config.yaml
model: "self-supervised image encoder"
train_examples: 88335
crop_scale_min: 0.3
method: "simclr"
arch: "pvt"
widths: [48, 96, 192, 384]
orthogonalizer: "polar_express"
adamw_lr_other_params: 0.0024
max_steps: 6900
final_lr_fraction: 0.1
warmup_steps: 340
Rows from block 6, named by matrix and row number. Rows with one number belong to one attention dimension. Each number is 200 + 30 x the weight over its row's rms, rounded and kept within 0 to 999. All counts start at 0. After the name is the row's rms in percent of the matrix's.
# q: attention query (model.blocks.6.attn.q.weight, 192x192), inputs 128-191
# k: attention key (model.blocks.6.attn.k.weight, 192x192), inputs 128-191
q.26,094,216,191,189,209,175,185,135,178,156,236,255,174,189,170,191,226,203,172,177,142,155,129,219,171,197,165,205,181,221,190,212,205,182,137,190,209,206,184,190,152,190,200,222,217,155,244,243,171,187,204,178,190,161,167,190,187,235,145,274,207,198,288,183,230
q.27,126,186,202,178,231,216,190,290,213,138,150,220,209,240,193,243,180,232,242,249,176,181,159,249,207,194,195,192,192,206,172,181,213,272,205,154,222,178,168,240,212,244,180,184,251,209,126,250,204,255,199,232,231,202,224,213,157,225,185,177,205,140,178,180,181
q.28,122,190,166,220,164,162,186,252,197,199,199,208,225,221,171,183,159,192,194,227,198,235,155,196,232,188,169,198,205,236,228,202,198,221,164,187,204,140,211,163,178,189,198,172,216,220,206,212,150,265,172,209,169,177,202,195,161,196,166,181,195,222,161,225,264
q.29,108,174,188,234,174,210,240,218,202,190,149,179,183,193,252,203,193,156,226,178,184,216,179,158,245,223,196,221,188,174,199,154,191,202,219,176,216,204,197,175,167,238,199,237,219,150,271,200,218,228,177,150,190,173,278,236,233,197,194,185,239,228,246,199,219
q.30,142,200,178,230,240,227,204,247,151,200,203,196,175,187,205,220,215,190,233,208,209,214,209,202,168,271,159,199,193,247,192,173,211,251,211,195,232,200,245,228,190,245,179,228,207,193,174,216,173,214,196,261,175,222,248,193,187,189,192,200,216,193,188,205,225
q.31,121,158,195,179,202,187,184,193,220,271,195,195,236,184,192,207,200,212,224,149,187,213,228,223,185,219,130,214,209,193,212,239,184,198,206,198,183,188,160,167,218,175,184,174,204,185,198,227,147,226,265,236,154,214,137,201,208,151,197,175,178,197,171,190,190
q.32,077,202,175,210,177,158,220,213,198,131,219,176,184,183,152,209,187,190,220,193,203,214,223,249,194,212,233,188,239,146,167,220,225,176,219,190,244,171,229,275,230,135,232,219,175,192,148,185,200,200,167,204,168,190,192,204,181,160,187,189,197,214,186,216,194
q.33,105,221,164,197,181,201,201,160,203,165,219,203,185,186,256,218,191,218,247,234,213,198,163,255,220,177,218,240,143,262,197,196,207,225,258,200,208,280,181,189,215,236,152,177,169,201,228,170,156,164,179,167,192,239,207,207,195,242,205,233,214,199,194,155,159
q.34,086,202,217,189,180,236,243,239,169,207,193,196,216,160,159,234,208,158,237,158,221,237,189,189,170,244,227,137,161,196,231,178,200,189,203,198,230,185,185,189,239,211,191,176,218,162,155,201,254,178,202,242,167,202,188,226,251,222,236,188,230,206,169,199,157
q.35,095,178,177,152,186,211,180,215,161,242,222,204,228,206,194,197,202,227,188,198,215,208,211,138,226,237,234,185,188,226,190,218,240,185,176,152,168,156,191,212,196,234,171,131,197,169,183,165,202,224,200,259,203,198,166,194,211,147,220,215,185,195,149,291,198
q.36,117,176,222,144,223,243,256,211,219,191,207,178,223,180,169,161,207,213,249,168,160,222,203,199,223,218,223,163,186,192,209,195,210,242,248,133,229,203,209,229,162,192,228,242,181,128,138,231,187,188,180,219,179,169,214,173,242,161,179,161,233,175,192,234,211
q.37,080,198,161,228,236,203,195,156,240,148,170,208,204,172,202,225,207,194,244,212,185,189,197,240,194,201,159,205,227,246,221,173,218,213,225,199,207,213,239,222,161,211,213,233,227,233,175,211,169,187,179,181,159,200,207,174,202,214,203,164,221,146,211,134,141
q.38,092,227,276,210,186,163,155,171,212,227,184,206,153,202,227,163,168,189,210,225,206,182,204,188,176,198,192,256,213,151,137,190,223,225,174,210,187,264,177,188,203,185,217,251,232,206,229,180,187,185,180,184,184,163,255,203,201,244,190,209,186,251,202,172,244
q.39,089,158,248,222,200,279,210,182,204,213,123,201,204,231,161,202,272,218,150,179,213,226,151,162,224,194,191,235,229,250,217,183,182,187,190,215,187,174,228,211,191,231,227,184,198,183,198,162,222,196,220,208,209,201,161,166,169,201,211,183,228,237,204,206,221
q.40,086,170,232,198,203,223,213,187,194,172,184,166,231,201,132,209,240,218,183,201,195,263,235,180,223,150,190,129,196,213,202,206,197,181,237,192,182,239,211,225,223,198,192,191,230,155,206,187,208,238,201,188,180,174,227,194,205,192,173,209,155,263,171,202,214
q.41,095,206,230,221,187,209,168,191,211,189,181,214,204,182,201,188,235,206,195,220,178,233,228,177,201,202,199,213,234,229,146,184,241,223,215,199,144,248,157,200,192,224,214,225,233,217,204,172,210,204,162,152,164,186,218,212,188,194,179,200,174,252,185,133,262
q.42,094,165,156,177,234,155,209,214,220,210,207,194,198,225,212,161,192,203,119,178,148,189,228,244,228,163,170,171,164,177,223,250,185,154,183,178,194,233,195,224,177,195,163,252,219,197,239,263,166,244,202,207,238,180,239,197,217,194,211,209,193,173,248,238,142
q.43,088,159,166,168,175,239,227,253,186,204,192,238,233,185,215,195,196,182,187,144,198,202,143,199,191,251,224,217,179,235,215,214,231,179,204,209,225,126,184,161,214,241,164,171,173,180,179,189,224,193,190,231,175,249,126,211,241,166,224,228,222,201,170,248,225
q.44,094,222,199,170,193,169,218,230,171,261,218,205,193,199,191,204,198,192,224,202,240,145,187,170,216,223,178,195,204,151,220,209,223,191,136,222,185,161,177,201,221,184,198,166,187,203,187,210,226,174,208,215,267,240,153,215,180,154,212,163,206,157,271,218,220
q.45,075,204,224,224,183,229,203,193,196,177,164,190,136,173,177,188,189,203,284,238,191,180,185,221,160,220,202,218,215,226,175,159,197,252,222,210,183,255,187,207,206,181,245,220,134,244,134,180,208,176,195,202,144,176,197,206,244,221,204,147,205,203,226,186,158
q.46,104,201,200,196,164,159,194,150,171,171,226,171,185,187,176,188,151,225,219,265,179,204,256,238,203,164,218,183,202,196,185,215,165,225,204,116,230,241,228,256,179,175,207,245,144,223,150,237,150,229,203,231,192,179,241,192,198,167,190,160,183,224,169,281,137
q.47,093,199,132,189,210,152,186,252,223,193,260,211,168,231,237,219,204,189,150,187,160,221,179,192,274,215,256,193,237,197,179,255,211,159,247,228,188,149,229,246,184,220,193,164,214,200,203,198,168,210,172,190,226,203,191,180,184,190,170,207,180,182,156,188,214
q.48,086,225,168,226,175,218,170,148,218,162,180,227,165,216,224,182,239,175,172,187,155,251,181,196,224,236,238,187,221,253,174,217,224,240,244,187,163,247,194,242,155,194,220,228,222,230,216,167,140,196,122,175,200,185,218,161,210,198,204,203,179,246,180,166,174
q.49,103,226,196,182,212,179,141,190,165,241,190,221,223,178,269,228,194,245,217,186,253,172,211,205,187,229,180,202,144,240,203,184,234,214,167,217,149,225,150,175,185,208,183,143,216,157,204,174,227,213,199,205,206,246,142,204,192,212,221,220,235,166,208,195,200
q.50,098,198,222,298,213,197,222,248,190,198,175,216,130,254,211,198,268,205,192,221,212,202,165,182,203,171,243,220,253,197,190,188,196,220,244,258,165,209,234,269,218,192,208,220,231,261,150,171,198,166,154,199,149,166,197,208,188,193,163,177,208,234,216,147,177
q.51,078,175,167,196,221,213,211,291,190,183,215,184,178,162,172,211,216,190,155,181,206,229,205,230,227,144,226,164,212,192,252,231,206,177,253,213,220,130,235,204,272,202,165,142,187,201,159,228,186,232,170,170,157,210,123,237,211,164,225,189,181,194,195,225,111
q.52,085,141,169,174,190,181,229,180,229,143,188,192,236,175,177,212,158,186,202,143,242,160,190,267,236,151,189,224,173,198,214,237,183,177,261,196,225,218,210,209,163,188,170,194,179,176,211,246,171,206,236,185,234,248,220,143,155,192,173,216,254,202,201,230,186
q.53,111,186,206,190,201,233,180,208,219,189,208,204,167,198,128,166,239,208,170,190,168,223,200,170,185,211,243,190,240,208,219,236,211,225,183,190,211,195,196,226,213,213,237,235,200,198,220,152,219,208,211,171,228,171,193,218,206,133,200,153,148,179,215,239,175
q.54,101,220,169,172,242,191,173,176,189,163,233,218,272,142,210,231,244,193,230,158,253,190,208,184,189,232,188,174,199,220,241,176,253,216,214,231,198,155,217,143,157,216,204,176,227,152,200,172,222,199,210,215,192,232,171,204,183,185,235,249,210,119,166,194,221
q.55,103,178,198,192,201,143,194,237,291,251,220,238,205,235,220,172,169,197,182,189,166,189,178,179,225,181,164,224,220,146,176,193,197,158,150,239,187,132,219,207,217,176,170,196,205,211,219,220,209,184,266,199,260,208,208,182,180,209,213,205,178,210,190,201,272
q.56,110,238,192,159,213,203,197,177,246,169,176,194,248,123,205,164,171,212,270,147,214,212,236,220,219,199,170,206,188,209,195,148,227,226,236,181,188,209,181,177,191,165,213,198,238,189,193,225,190,168,183,181,158,204,181,171,206,225,250,231,234,181,201,199,203
q.57,101,274,211,174,214,208,193,170,242,178,218,176,223,200,173,232,189,205,237,226,198,205,196,147,170,219,190,207,198,201,207,195,209,168,176,210,257,173,192,141,257,212,199,142,191,169,242,155,218,175,232,148,207,221,188,219,192,213,211,214,182,126,215,185,203
q.58,073,176,195,249,228,197,211,209,259,195,184,206,194,229,221,216,251,190,189,221,186,167,195,168,221,179,173,224,248,197,264,234,203,201,218,171,230,140,250,141,191,196,180,182,163,246,204,237,205,169,194,208,200,218,196,193,169,184,204,229,182,142,188,169,206
q.59,087,196,162,152,208,135,194,147,198,128,228,162,235,207,198,221,134,219,207,186,199,166,237,286,171,169,190,197,183,155,191,227,230,146,202,163,290,186,207,221,182,170,214,233,169,202,161,228,203,221,216,219,218,228,196,171,183,153,177,195,223,182,224,262,227
q.60,090,208,207,252,234,195,196,235,230,228,201,255,182,195,191,241,224,211,240,182,204,219,183,186,157,233,226,213,224,201,207,152,205,229,210,257,193,157,212,231,199,216,198,222,292,201,209,179,220,190,200,171,161,185,212,209,233,222,200,189,214,182,175,123,210
q.61,098,160,190,174,202,153,209,207,163,196,196,192,205,182,215,238,145,210,192,148,222,188,176,283,204,195,193,190,165,190,205,230,196,168,239,240,171,182,175,226,186,185,189,188,184,163,219,212,206,257,200,171,250,241,177,175,188,202,183,201,235,233,225,211,215
q.62,085,208,165,198,199,185,183,156,203,163,167,182,268,213,229,263,178,185,213,155,196,229,220,239,179,233,172,202,178,192,167,198,230,126,249,200,209,215,191,197,178,189,207,194,194,176,177,185,221,207,204,206,170,210,222,168,183,241,208,270,220,226,173,184,249
q.63,100,272,207,168,188,245,215,182,172,167,241,216,189,155,188,196,202,199,230,240,220,175,185,199,214,230,253,215,168,221,225,202,204,276,221,177,245,202,186,177,222,206,180,237,165,198,246,171,176,197,138,191,219,232,179,223,235,171,209,231,195,212,212,202,155
q.64,097,210,233,205,176,214,240,170,211,156,226,226,258,194,207,229,214,182,190,221,228,211,221,242,214,202,235,214,179,172,200,183,236,196,247,208,167,231,183,172,228,197,214,245,131,253,229,178,212,183,178,200,145,184,217,219,157,245,225,220,155,221,170,235,197
q.65,093,198,208,220,187,196,225,169,175,218,251,200,224,148,189,268,183,180,213,189,240,178,205,201,186,221,209,200,184,220,227,222,178,190,199,254,222,217,204,214,172,213,183,164,170,214,213,148,213,168,205,208,264,240,192,194,219,131,206,157,133,187,223,219,206
q.66,124,236,170,211,190,199,169,202,247,152,262,154,203,217,181,240,148,246,201,257,233,234,172,191,215,238,185,195,150,154,219,238,237,222,224,246,232,198,190,198,203,158,250,213,214,227,174,158,196,190,203,243,169,230,237,168,164,181,193,202,229,213,210,208,211
q.67,093,232,172,188,146,244,223,212,215,143,208,205,192,286,199,232,238,195,212,200,181,188,233,194,211,191,207,196,252,173,223,230,208,232,248,174,132,245,200,186,209,127,222,191,179,236,193,288,160,196,162,232,183,217,189,216,120,218,203,254,213,201,209,227,176
q.68,083,184,175,226,199,205,170,194,182,241,178,213,179,219,249,171,207,169,221,234,134,170,230,194,152,173,207,182,245,181,162,186,220,185,181,156,200,198,164,204,215,188,183,172,194,197,168,250,219,166,204,204,174,177,225,207,188,146,152,248,211,253,221,258,188
q.69,084,220,167,175,216,241,185,234,231,207,191,184,207,177,223,270,176,258,150,157,230,213,191,180,201,217,171,197,189,233,245,205,182,156,187,250,207,241,237,212,230,180,172,176,191,172,189,146,201,133,212,169,233,196,185,158,243,171,183,230,223,179,180,210,142
q.70,092,220,176,173,232,210,231,193,214,197,188,201,217,183,259,246,128,246,205,193,219,228,195,252,181,193,167,219,189,188,157,174,252,228,182,222,185,170,159,143,228,176,194,217,208,184,197,206,227,187,197,258,210,178,183,182,174,208,191,212,238,157,177,222,183
q.71,107,209,179,223,250,219,175,239,154,172,128,179,244,211,179,196,223,220,198,209,249,194,211,168,230,223,204,205,220,207,233,236,245,223,225,192,163,190,161,197,207,217,212,197,164,164,211,235,206,165,193,253,223,225,186,185,202,160,180,251,172,179,263,230,196
q.72,094,199,198,295,169,236,169,215,189,218,211,156,206,250,152,185,246,255,209,236,188,193,210,182,250,212,179,202,223,183,238,242,193,218,253,233,184,233,211,243,151,191,244,218,175,206,141,218,180,230,178,219,150,230,216,158,196,198,204,211,205,281,183,204,228
q.73,098,147,220,229,229,186,183,167,179,231,218,201,202,196,182,220,192,189,191,225,224,183,201,153,213,251,213,156,204,169,188,189,140,184,168,235,177,222,185,240,202,178,223,255,141,199,166,223,145,208,223,195,253,145,236,179,236,169,192,193,195,217,255,230,186
q.74,101,199,195,148,191,248,217,242,200,197,194,191,220,252,183,216,202,211,206,179,142,232,262,187,245,153,167,207,224,201,247,218,245,213,207,187,196,252,210,188,195,214,158,179,244,170,230,186,206,188,204,212,186,212,207,202,145,226,196,219,246,176,225,211,214
q.75,089,231,208,239,194,247,211,255,176,181,190,238,188,153,237,231,171,210,150,177,188,223,227,217,206,210,213,188,212,151,184,194,207,159,194,177,235,177,246,181,237,210,215,220,213,219,191,167,218,148,155,224,170,217,160,205,209,192,176,210,174,147,236,189,168
q.76,104,215,184,237,191,176,214,208,208,192,238,183,198,194,213,152,212,195,275,261,225,228,219,208,194,219,255,181,200,220,238,193,161,195,225,208,271,199,213,231,210,183,197,218,211,258,217,196,205,192,214,197,180,206,267,230,193,235,239,236,154,240,149,223,253
q.77,105,245,163,202,247,189,206,170,161,180,157,172,209,221,203,241,207,229,186,197,240,220,203,163,207,209,187,216,197,195,168,209,184,185,186,202,163,232,190,179,201,135,216,253,167,220,159,236,201,217,180,227,181,264,210,223,183,164,197,192,207,141,173,267,189
k.26,098,184,195,195,130,176,190,232,205,214,166,174,185,176,214,204,162,221,143,234,243,203,212,197,238,250,186,220,231,216,207,207,218,120,180,165,210,190,218,178,154,207,221,208,226,218,223,179,235,168,151,215,242,204,191,229,211,189,232,147,217,281,167,199,218
k.27,123,204,228,238,191,182,154,139,240,238,197,164,183,185,263,204,226,183,208,186,227,197,239,193,172,171,244,195,205,229,190,181,218,166,230,255,158,210,234,195,259,226,206,142,195,215,215,148,170,186,174,146,210,202,144,226,268,195,229,217,230,213,165,184,194
k.28,121,193,237,158,214,198,207,160,233,203,205,167,237,201,166,196,268,213,165,184,222,231,278,199,207,223,219,196,215,241,215,152,185,141,226,215,192,237,187,233,211,157,179,220,181,201,201,204,210,177,228,172,206,238,173,208,247,224,210,193,200,139,227,192,137
k.29,110,217,192,210,213,176,161,222,226,194,155,225,197,270,179,210,238,202,210,211,180,156,208,242,203,180,188,182,157,180,228,204,193,204,254,176,165,241,240,287,212,141,195,179,211,192,209,223,204,146,253,164,255,209,204,175,181,158,172,154,223,176,193,192,195
k.30,138,216,197,257,183,157,212,203,225,241,209,136,220,214,163,227,156,194,225,154,208,202,182,186,190,187,231,231,204,148,193,218,202,195,171,222,237,207,195,168,165,229,200,169,165,224,216,168,225,160,182,180,212,233,156,188,232,152,219,206,193,192,201,161,195
k.31,112,238,276,184,193,187,205,168,144,182,232,136,201,167,215,213,216,211,157,175,225,232,195,229,222,214,199,173,213,219,184,167,231,169,196,172,179,192,197,204,203,248,231,176,143,206,189,194,210,186,155,201,127,226,179,187,217,152,179,224,166,175,167,220,181
k.32,080,185,189,138,194,140,207,268,192,154,200,206,199,180,171,192,245,234,205,216,194,176,181,209,215,157,203,228,195,196,198,201,251,199,215,237,191,167,228,248,184,209,218,194,184,213,173,185,173,195,187,200,214,213,203,217,98,175,186,160,154,181,202,237,217
k.33,103,178,194,214,166,262,182,236,197,210,225,227,233,124,194,227,211,193,217,163,232,213,214,178,165,202,221,174,186,184,203,237,213,242,169,206,157,186,178,178,147,161,159,205,203,209,191,214,175,186,202,236,158,192,174,210,216,187,232,248,176,195,156,181,183
k.34,076,149,192,176,169,194,208,208,208,188,192,200,232,169,181,151,211,216,166,232,200,166,183,258,177,202,176,203,190,214,185,172,214,195,202,197,167,173,166,201,162,153,214,191,189,199,132,242,185,171,213,203,217,215,165,237,167,197,153,188,153,197,203,228,146
k.35,087,253,221,165,205,177,182,201,217,238,193,207,194,236,202,135,213,232,229,262,183,193,207,218,214,217,222,209,235,231,197,198,186,186,240,219,188,191,190,168,157,170,184,191,192,209,217,230,225,208,246,180,180,195,190,147,200,220,229,116,278,228,232,172,186
k.36,114,157,213,175,195,219,203,188,178,207,225,258,249,177,156,188,174,223,203,234,189,215,185,225,206,220,205,204,243,208,185,164,246,224,149,219,202,196,212,190,163,193,200,179,222,239,171,226,218,181,198,201,249,221,209,211,165,222,221,242,193,155,200,236,226
k.37,077,178,134,251,171,165,256,181,156,170,223,222,180,177,190,217,242,189,182,123,216,180,197,140,197,205,214,183,200,202,141,168,177,258,199,224,195,205,241,216,174,259,197,199,186,209,201,201,219,228,146,178,187,217,216,184,147,204,155,216,136,150,168,198,180
k.38,101,212,230,179,229,228,151,182,252,234,158,209,181,165,212,193,182,147,224,216,189,199,236,220,163,184,196,195,147,151,221,233,215,170,188,196,195,185,189,194,223,184,221,231,215,201,192,204,189,205,175,171,214,175,213,209,214,171,250,258,159,205,164,188,240
k.39,096,173,207,215,207,163,223,164,166,217,159,199,207,229,192,191,225,215,183,184,169,176,163,244,204,211,177,198,226,229,219,123,145,181,250,221,217,222,237,157,205,171,214,187,205,202,249,250,174,227,221,178,207,222,223,182,143,234,160,120,215,188,291,221,201
k.40,084,242,220,160,220,173,210,237,214,209,228,172,197,184,242,181,163,267,223,192,181,222,165,225,267,259,207,220,227,198,155,196,130,212,235,224,235,186,248,175,188,175,167,216,153,193,295,203,172,210,227,209,188,252,213,207,198,203,194,171,236,171,193,199,233
k.41,097,255,224,155,207,180,228,202,254,226,190,227,234,194,211,172,179,219,209,193,189,226,222,260,216,235,232,177,208,170,174,216,131,194,207,232,197,223,206,171,227,145,191,245,199,225,218,204,178,245,213,182,181,237,279,190,173,198,258,162,231,216,146,168,190
k.42,115,237,220,241,221,259,219,228,175,211,191,197,168,183,233,204,163,199,233,201,211,269,200,117,206,197,240,251,193,188,175,241,200,185,135,163,211,182,212,221,226,259,192,148,201,146,197,159,280,212,206,194,231,131,144,215,235,200,213,273,197,191,187,206,230
k.43,076,187,220,186,208,229,206,198,225,193,203,221,197,184,140,142,213,260,163,223,194,171,187,223,178,194,179,162,209,230,206,188,214,162,222,197,187,265,140,191,172,188,179,186,210,240,166,234,171,215,176,188,186,148,178,189,173,225,218,198,233,184,210,204,139
k.44,096,194,207,232,190,205,201,224,173,230,184,197,212,234,185,241,186,162,184,211,202,167,253,182,177,169,212,164,178,227,263,201,239,241,228,196,250,203,189,185,214,190,221,145,237,213,185,210,250,151,201,226,232,220,196,229,228,188,178,134,274,269,218,184,162
k.45,084,129,192,193,159,198,201,154,163,217,173,211,191,170,140,235,238,145,143,177,182,170,183,222,221,162,221,186,192,214,181,190,196,229,215,220,175,231,204,176,150,222,220,179,224,206,148,222,174,208,183,194,221,230,197,212,176,165,193,207,154,193,201,214,166
k.46,100,181,165,154,231,216,156,194,167,207,242,194,160,174,181,170,231,179,231,222,197,208,158,176,214,249,192,250,217,207,179,211,223,231,190,182,158,192,250,226,120,213,200,206,173,215,233,193,218,200,225,197,202,210,170,174,175,231,173,244,147,161,211,249,261
k.47,088,219,215,192,154,150,197,288,213,174,256,222,205,215,212,198,231,256,209,219,219,234,217,163,224,189,217,196,227,179,199,203,222,204,161,215,217,192,213,258,231,211,193,172,206,176,200,169,229,181,199,190,203,172,234,194,164,201,208,160,195,244,196,180,210
k.48,088,188,224,196,184,221,207,227,179,186,196,247,193,182,202,158,195,223,213,220,199,258,243,172,202,181,243,222,231,160,205,246,186,170,161,196,176,211,214,244,234,191,192,251,196,173,181,207,190,244,186,204,214,187,240,156,138,188,213,215,99,200,154,226,217
k.49,101,268,169,189,221,191,191,147,247,265,185,181,197,247,197,216,216,159,226,192,223,143,190,221,167,232,215,160,220,190,199,195,141,207,257,217,222,224,197,173,157,197,193,216,173,225,225,242,209,194,236,207,141,235,230,211,251,218,253,150,283,218,193,151,191
k.50,093,172,212,207,154,176,204,247,204,171,164,204,174,195,189,191,231,177,157,219,223,206,212,215,172,126,248,175,185,156,198,208,209,209,205,255,207,191,222,248,208,203,219,181,204,216,173,188,187,203,212,218,250,227,212,207,123,133,188,109,133,256,170,174,179
k.51,074,213,163,199,160,178,266,259,204,143,214,194,186,212,185,197,234,191,206,233,219,216,165,202,188,171,222,196,227,196,190,210,186,209,184,245,230,203,186,220,188,241,159,141,214,184,177,169,223,218,256,219,239,211,182,215,158,247,190,184,217,203,231,222,175
k.52,082,195,183,238,252,247,226,207,165,196,229,214,236,170,211,194,202,297,237,177,210,205,176,176,190,208,171,222,227,218,193,183,241,174,168,162,193,168,176,182,182,228,162,162,154,193,248,192,206,231,198,218,151,201,137,223,214,258,190,278,233,134,206,227,236
k.53,112,203,195,188,242,189,219,267,179,215,177,264,183,216,220,192,168,193,180,223,171,218,175,170,186,172,252,262,223,184,164,219,192,163,194,230,256,194,237,210,208,251,198,162,229,207,160,185,235,234,237,202,259,158,196,211,146,204,200,148,186,187,240,224,213
k.54,091,239,129,197,232,166,222,186,212,173,224,195,207,259,260,201,201,247,245,181,224,130,202,193,208,215,208,182,250,212,175,223,201,173,267,190,235,196,188,195,169,239,165,251,151,236,206,239,194,194,197,210,142,233,208,189,197,233,219,137,241,146,160,179,198
k.55,099,251,224,246,203,198,202,210,203,197,211,204,197,240,270,206,132,190,209,232,183,242,267,175,202,167,197,214,201,249,239,182,240,220,188,189,254,191,154,184,281,228,194,167,219,183,172,185,206,185,162,176,207,156,187,206,269,200,202,223,247,242,203,156,194
k.56,103,212,195,209,190,181,241,109,209,171,180,199,244,187,192,199,207,207,239,182,201,167,238,213,205,190,228,198,209,173,207,212,166,242,192,182,147,165,158,191,232,196,175,259,218,156,207,229,158,214,211,182,159,231,211,192,214,214,237,243,192,153,127,227,186
k.57,094,217,166,232,187,135,196,232,242,202,222,204,185,200,223,272,190,194,159,138,172,160,184,159,221,215,180,168,183,219,166,181,184,228,256,254,254,183,210,199,212,214,189,192,224,196,205,187,176,172,202,208,171,204,210,217,241,159,189,167,247,182,192,188,176
k.58,073,153,150,276,180,205,208,175,145,161,233,187,174,259,244,242,179,202,171,179,187,202,213,151,181,212,174,180,193,236,200,185,251,182,214,199,214,238,204,216,238,269,214,184,202,243,217,172,221,224,141,189,204,201,174,193,214,205,167,219,190,211,195,225,200
k.59,091,214,200,190,233,198,167,215,210,169,233,204,191,174,176,239,200,245,231,164,195,168,169,136,221,221,156,203,193,233,165,176,235,180,239,257,228,200,221,212,151,258,214,221,191,233,232,171,207,173,171,229,178,173,189,216,186,201,230,228,226,101,208,215,259
k.60,089,199,162,217,210,184,230,229,240,171,193,222,203,216,249,155,191,208,161,179,228,184,198,228,171,146,241,205,205,166,170,197,212,171,170,214,234,174,196,243,262,231,174,206,170,209,123,183,188,211,166,180,198,200,203,206,199,171,163,166,156,224,154,160,168
k.61,080,196,227,184,220,206,197,222,208,209,215,150,233,202,181,236,225,239,230,182,235,161,187,212,209,198,171,208,215,184,190,159,210,175,197,190,222,183,174,177,184,192,204,157,177,192,259,201,181,184,194,244,173,227,183,262,211,210,203,181,247,187,254,181,224
k.62,087,222,221,179,191,180,173,165,225,164,216,163,224,186,217,224,191,269,214,176,172,193,209,225,245,232,146,198,191,220,179,167,178,171,247,209,174,204,186,186,214,155,221,261,160,195,214,208,170,196,147,219,152,212,216,189,210,161,217,219,216,171,167,189,206
k.63,104,114,182,212,224,237,193,248,202,209,202,229,180,147,182,197,203,176,196,217,237,163,247,183,149,179,178,200,169,127,228,243,283,231,156,170,182,170,169,220,156,177,210,224,229,235,223,209,154,207,216,245,193,196,148,242,168,203,187,215,134,152,223,251,174
k.64,096,206,257,202,206,179,206,239,208,225,186,195,153,224,186,162,207,211,200,205,250,227,181,185,157,211,100,199,183,160,182,223,240,242,233,185,241,156,165,219,198,252,175,193,160,165,229,208,206,219,222,223,171,229,182,207,211,193,199,167,267,170,211,196,181
k.65,090,175,205,220,196,188,199,246,190,202,137,251,144,196,177,197,214,196,205,201,205,202,208,206,229,186,188,231,165,253,201,162,137,256,189,140,192,238,194,222,200,164,219,177,194,222,195,211,186,219,178,195,157,182,155,238,198,226,206,202,121,138,230,199,216
k.66,121,187,209,225,167,232,213,259,166,185,198,204,183,194,162,157,194,183,200,235,222,224,196,244,220,239,188,168,238,233,213,177,209,241,201,177,191,146,205,194,151,166,182,183,235,224,214,225,194,253,146,177,230,156,206,212,194,269,257,184,281,224,192,187,187
k.67,086,188,220,198,168,174,202,209,117,211,233,187,126,185,198,165,176,221,203,224,221,222,221,202,190,182,172,195,196,186,222,228,211,185,175,155,225,189,204,256,205,219,163,221,122,195,201,156,244,167,207,222,174,199,220,217,188,228,195,273,304,222,225,205,253
k.68,092,220,265,189,186,167,108,202,223,197,227,247,238,224,237,155,259,199,171,145,189,223,243,175,243,220,215,200,234,178,193,214,228,144,147,171,224,200,168,217,220,210,178,234,174,210,218,170,192,213,252,214,141,177,217,176,166,148,194,247,204,205,224,197,188
k.69,082,230,200,201,170,189,165,209,199,162,190,201,211,200,162,167,177,152,236,228,168,182,291,157,247,233,216,186,216,261,204,202,209,223,229,181,174,184,214,190,235,148,166,263,176,219,164,217,208,137,208,174,217,213,202,202,262,215,180,205,156,212,216,208,190
k.70,093,192,217,221,134,200,202,226,203,205,167,222,190,203,197,220,189,231,221,229,213,225,229,127,201,208,264,215,169,193,185,204,219,221,243,178,204,208,201,174,206,245,165,168,217,188,232,236,188,214,133,212,204,194,205,246,224,202,243,188,226,236,232,186,147
k.71,113,209,220,210,145,167,174,208,160,221,161,214,131,208,222,195,202,217,159,229,137,241,200,214,199,225,216,183,231,221,203,173,162,127,180,203,177,233,218,248,202,190,224,224,196,226,172,166,205,221,224,184,194,188,197,182,162,204,192,161,200,212,192,168,236
k.72,091,200,237,211,203,243,214,263,181,182,250,183,233,152,238,161,212,150,202,175,180,169,182,269,188,225,136,194,207,211,178,200,201,191,204,164,143,176,215,216,95,151,244,201,187,235,196,186,179,163,235,188,207,156,198,180,229,212,190,228,244,264,222,219,199
k.73,094,186,241,196,185,258,236,192,167,175,159,237,174,155,237,222,236,194,215,150,210,201,213,162,219,182,182,244,263,178,175,203,194,222,170,156,166,177,168,262,168,237,202,192,229,205,159,193,131,199,217,216,168,179,203,191,200,230,217,243,162,141,226,193,204
k.74,100,248,221,200,219,143,190,194,245,180,210,147,183,194,225,136,210,190,174,198,132,176,218,201,270,165,247,153,161,153,187,189,197,199,199,189,208,186,205,235,224,141,205,214,171,217,228,183,248,236,189,219,262,166,201,166,231,196,198,216,250,271,212,243,197
k.75,088,177,208,209,212,174,197,163,208,219,189,170,191,212,211,189,177,189,199,176,191,270,175,217,160,179,178,177,207,196,201,238,230,181,230,238,228,159,238,136,264,234,181,203,206,185,194,186,246,184,260,194,206,174,198,161,184,181,211,174,254,192,212,194,202
k.76,097,224,263,203,220,174,182,182,258,176,195,169,225,251,192,199,215,217,236,186,212,203,208,243,195,248,178,172,162,201,200,161,176,134,248,174,238,200,193,210,114,150,162,177,203,191,278,219,189,270,209,145,241,168,166,185,230,191,188,168,245,240,236,187,178
k.77,100,152,229,170,164,214,170,223,156,178,192,226,174,197,190,228,145,179,219,227,231,181,175,180,201,186,190,245,198,220,195,165,198,230,210,173,178,171,231,215,174,210,203,172,157,206,183,203,172,173,242,215,161,193,190,221,183,222,185,223,195,183,218,186,213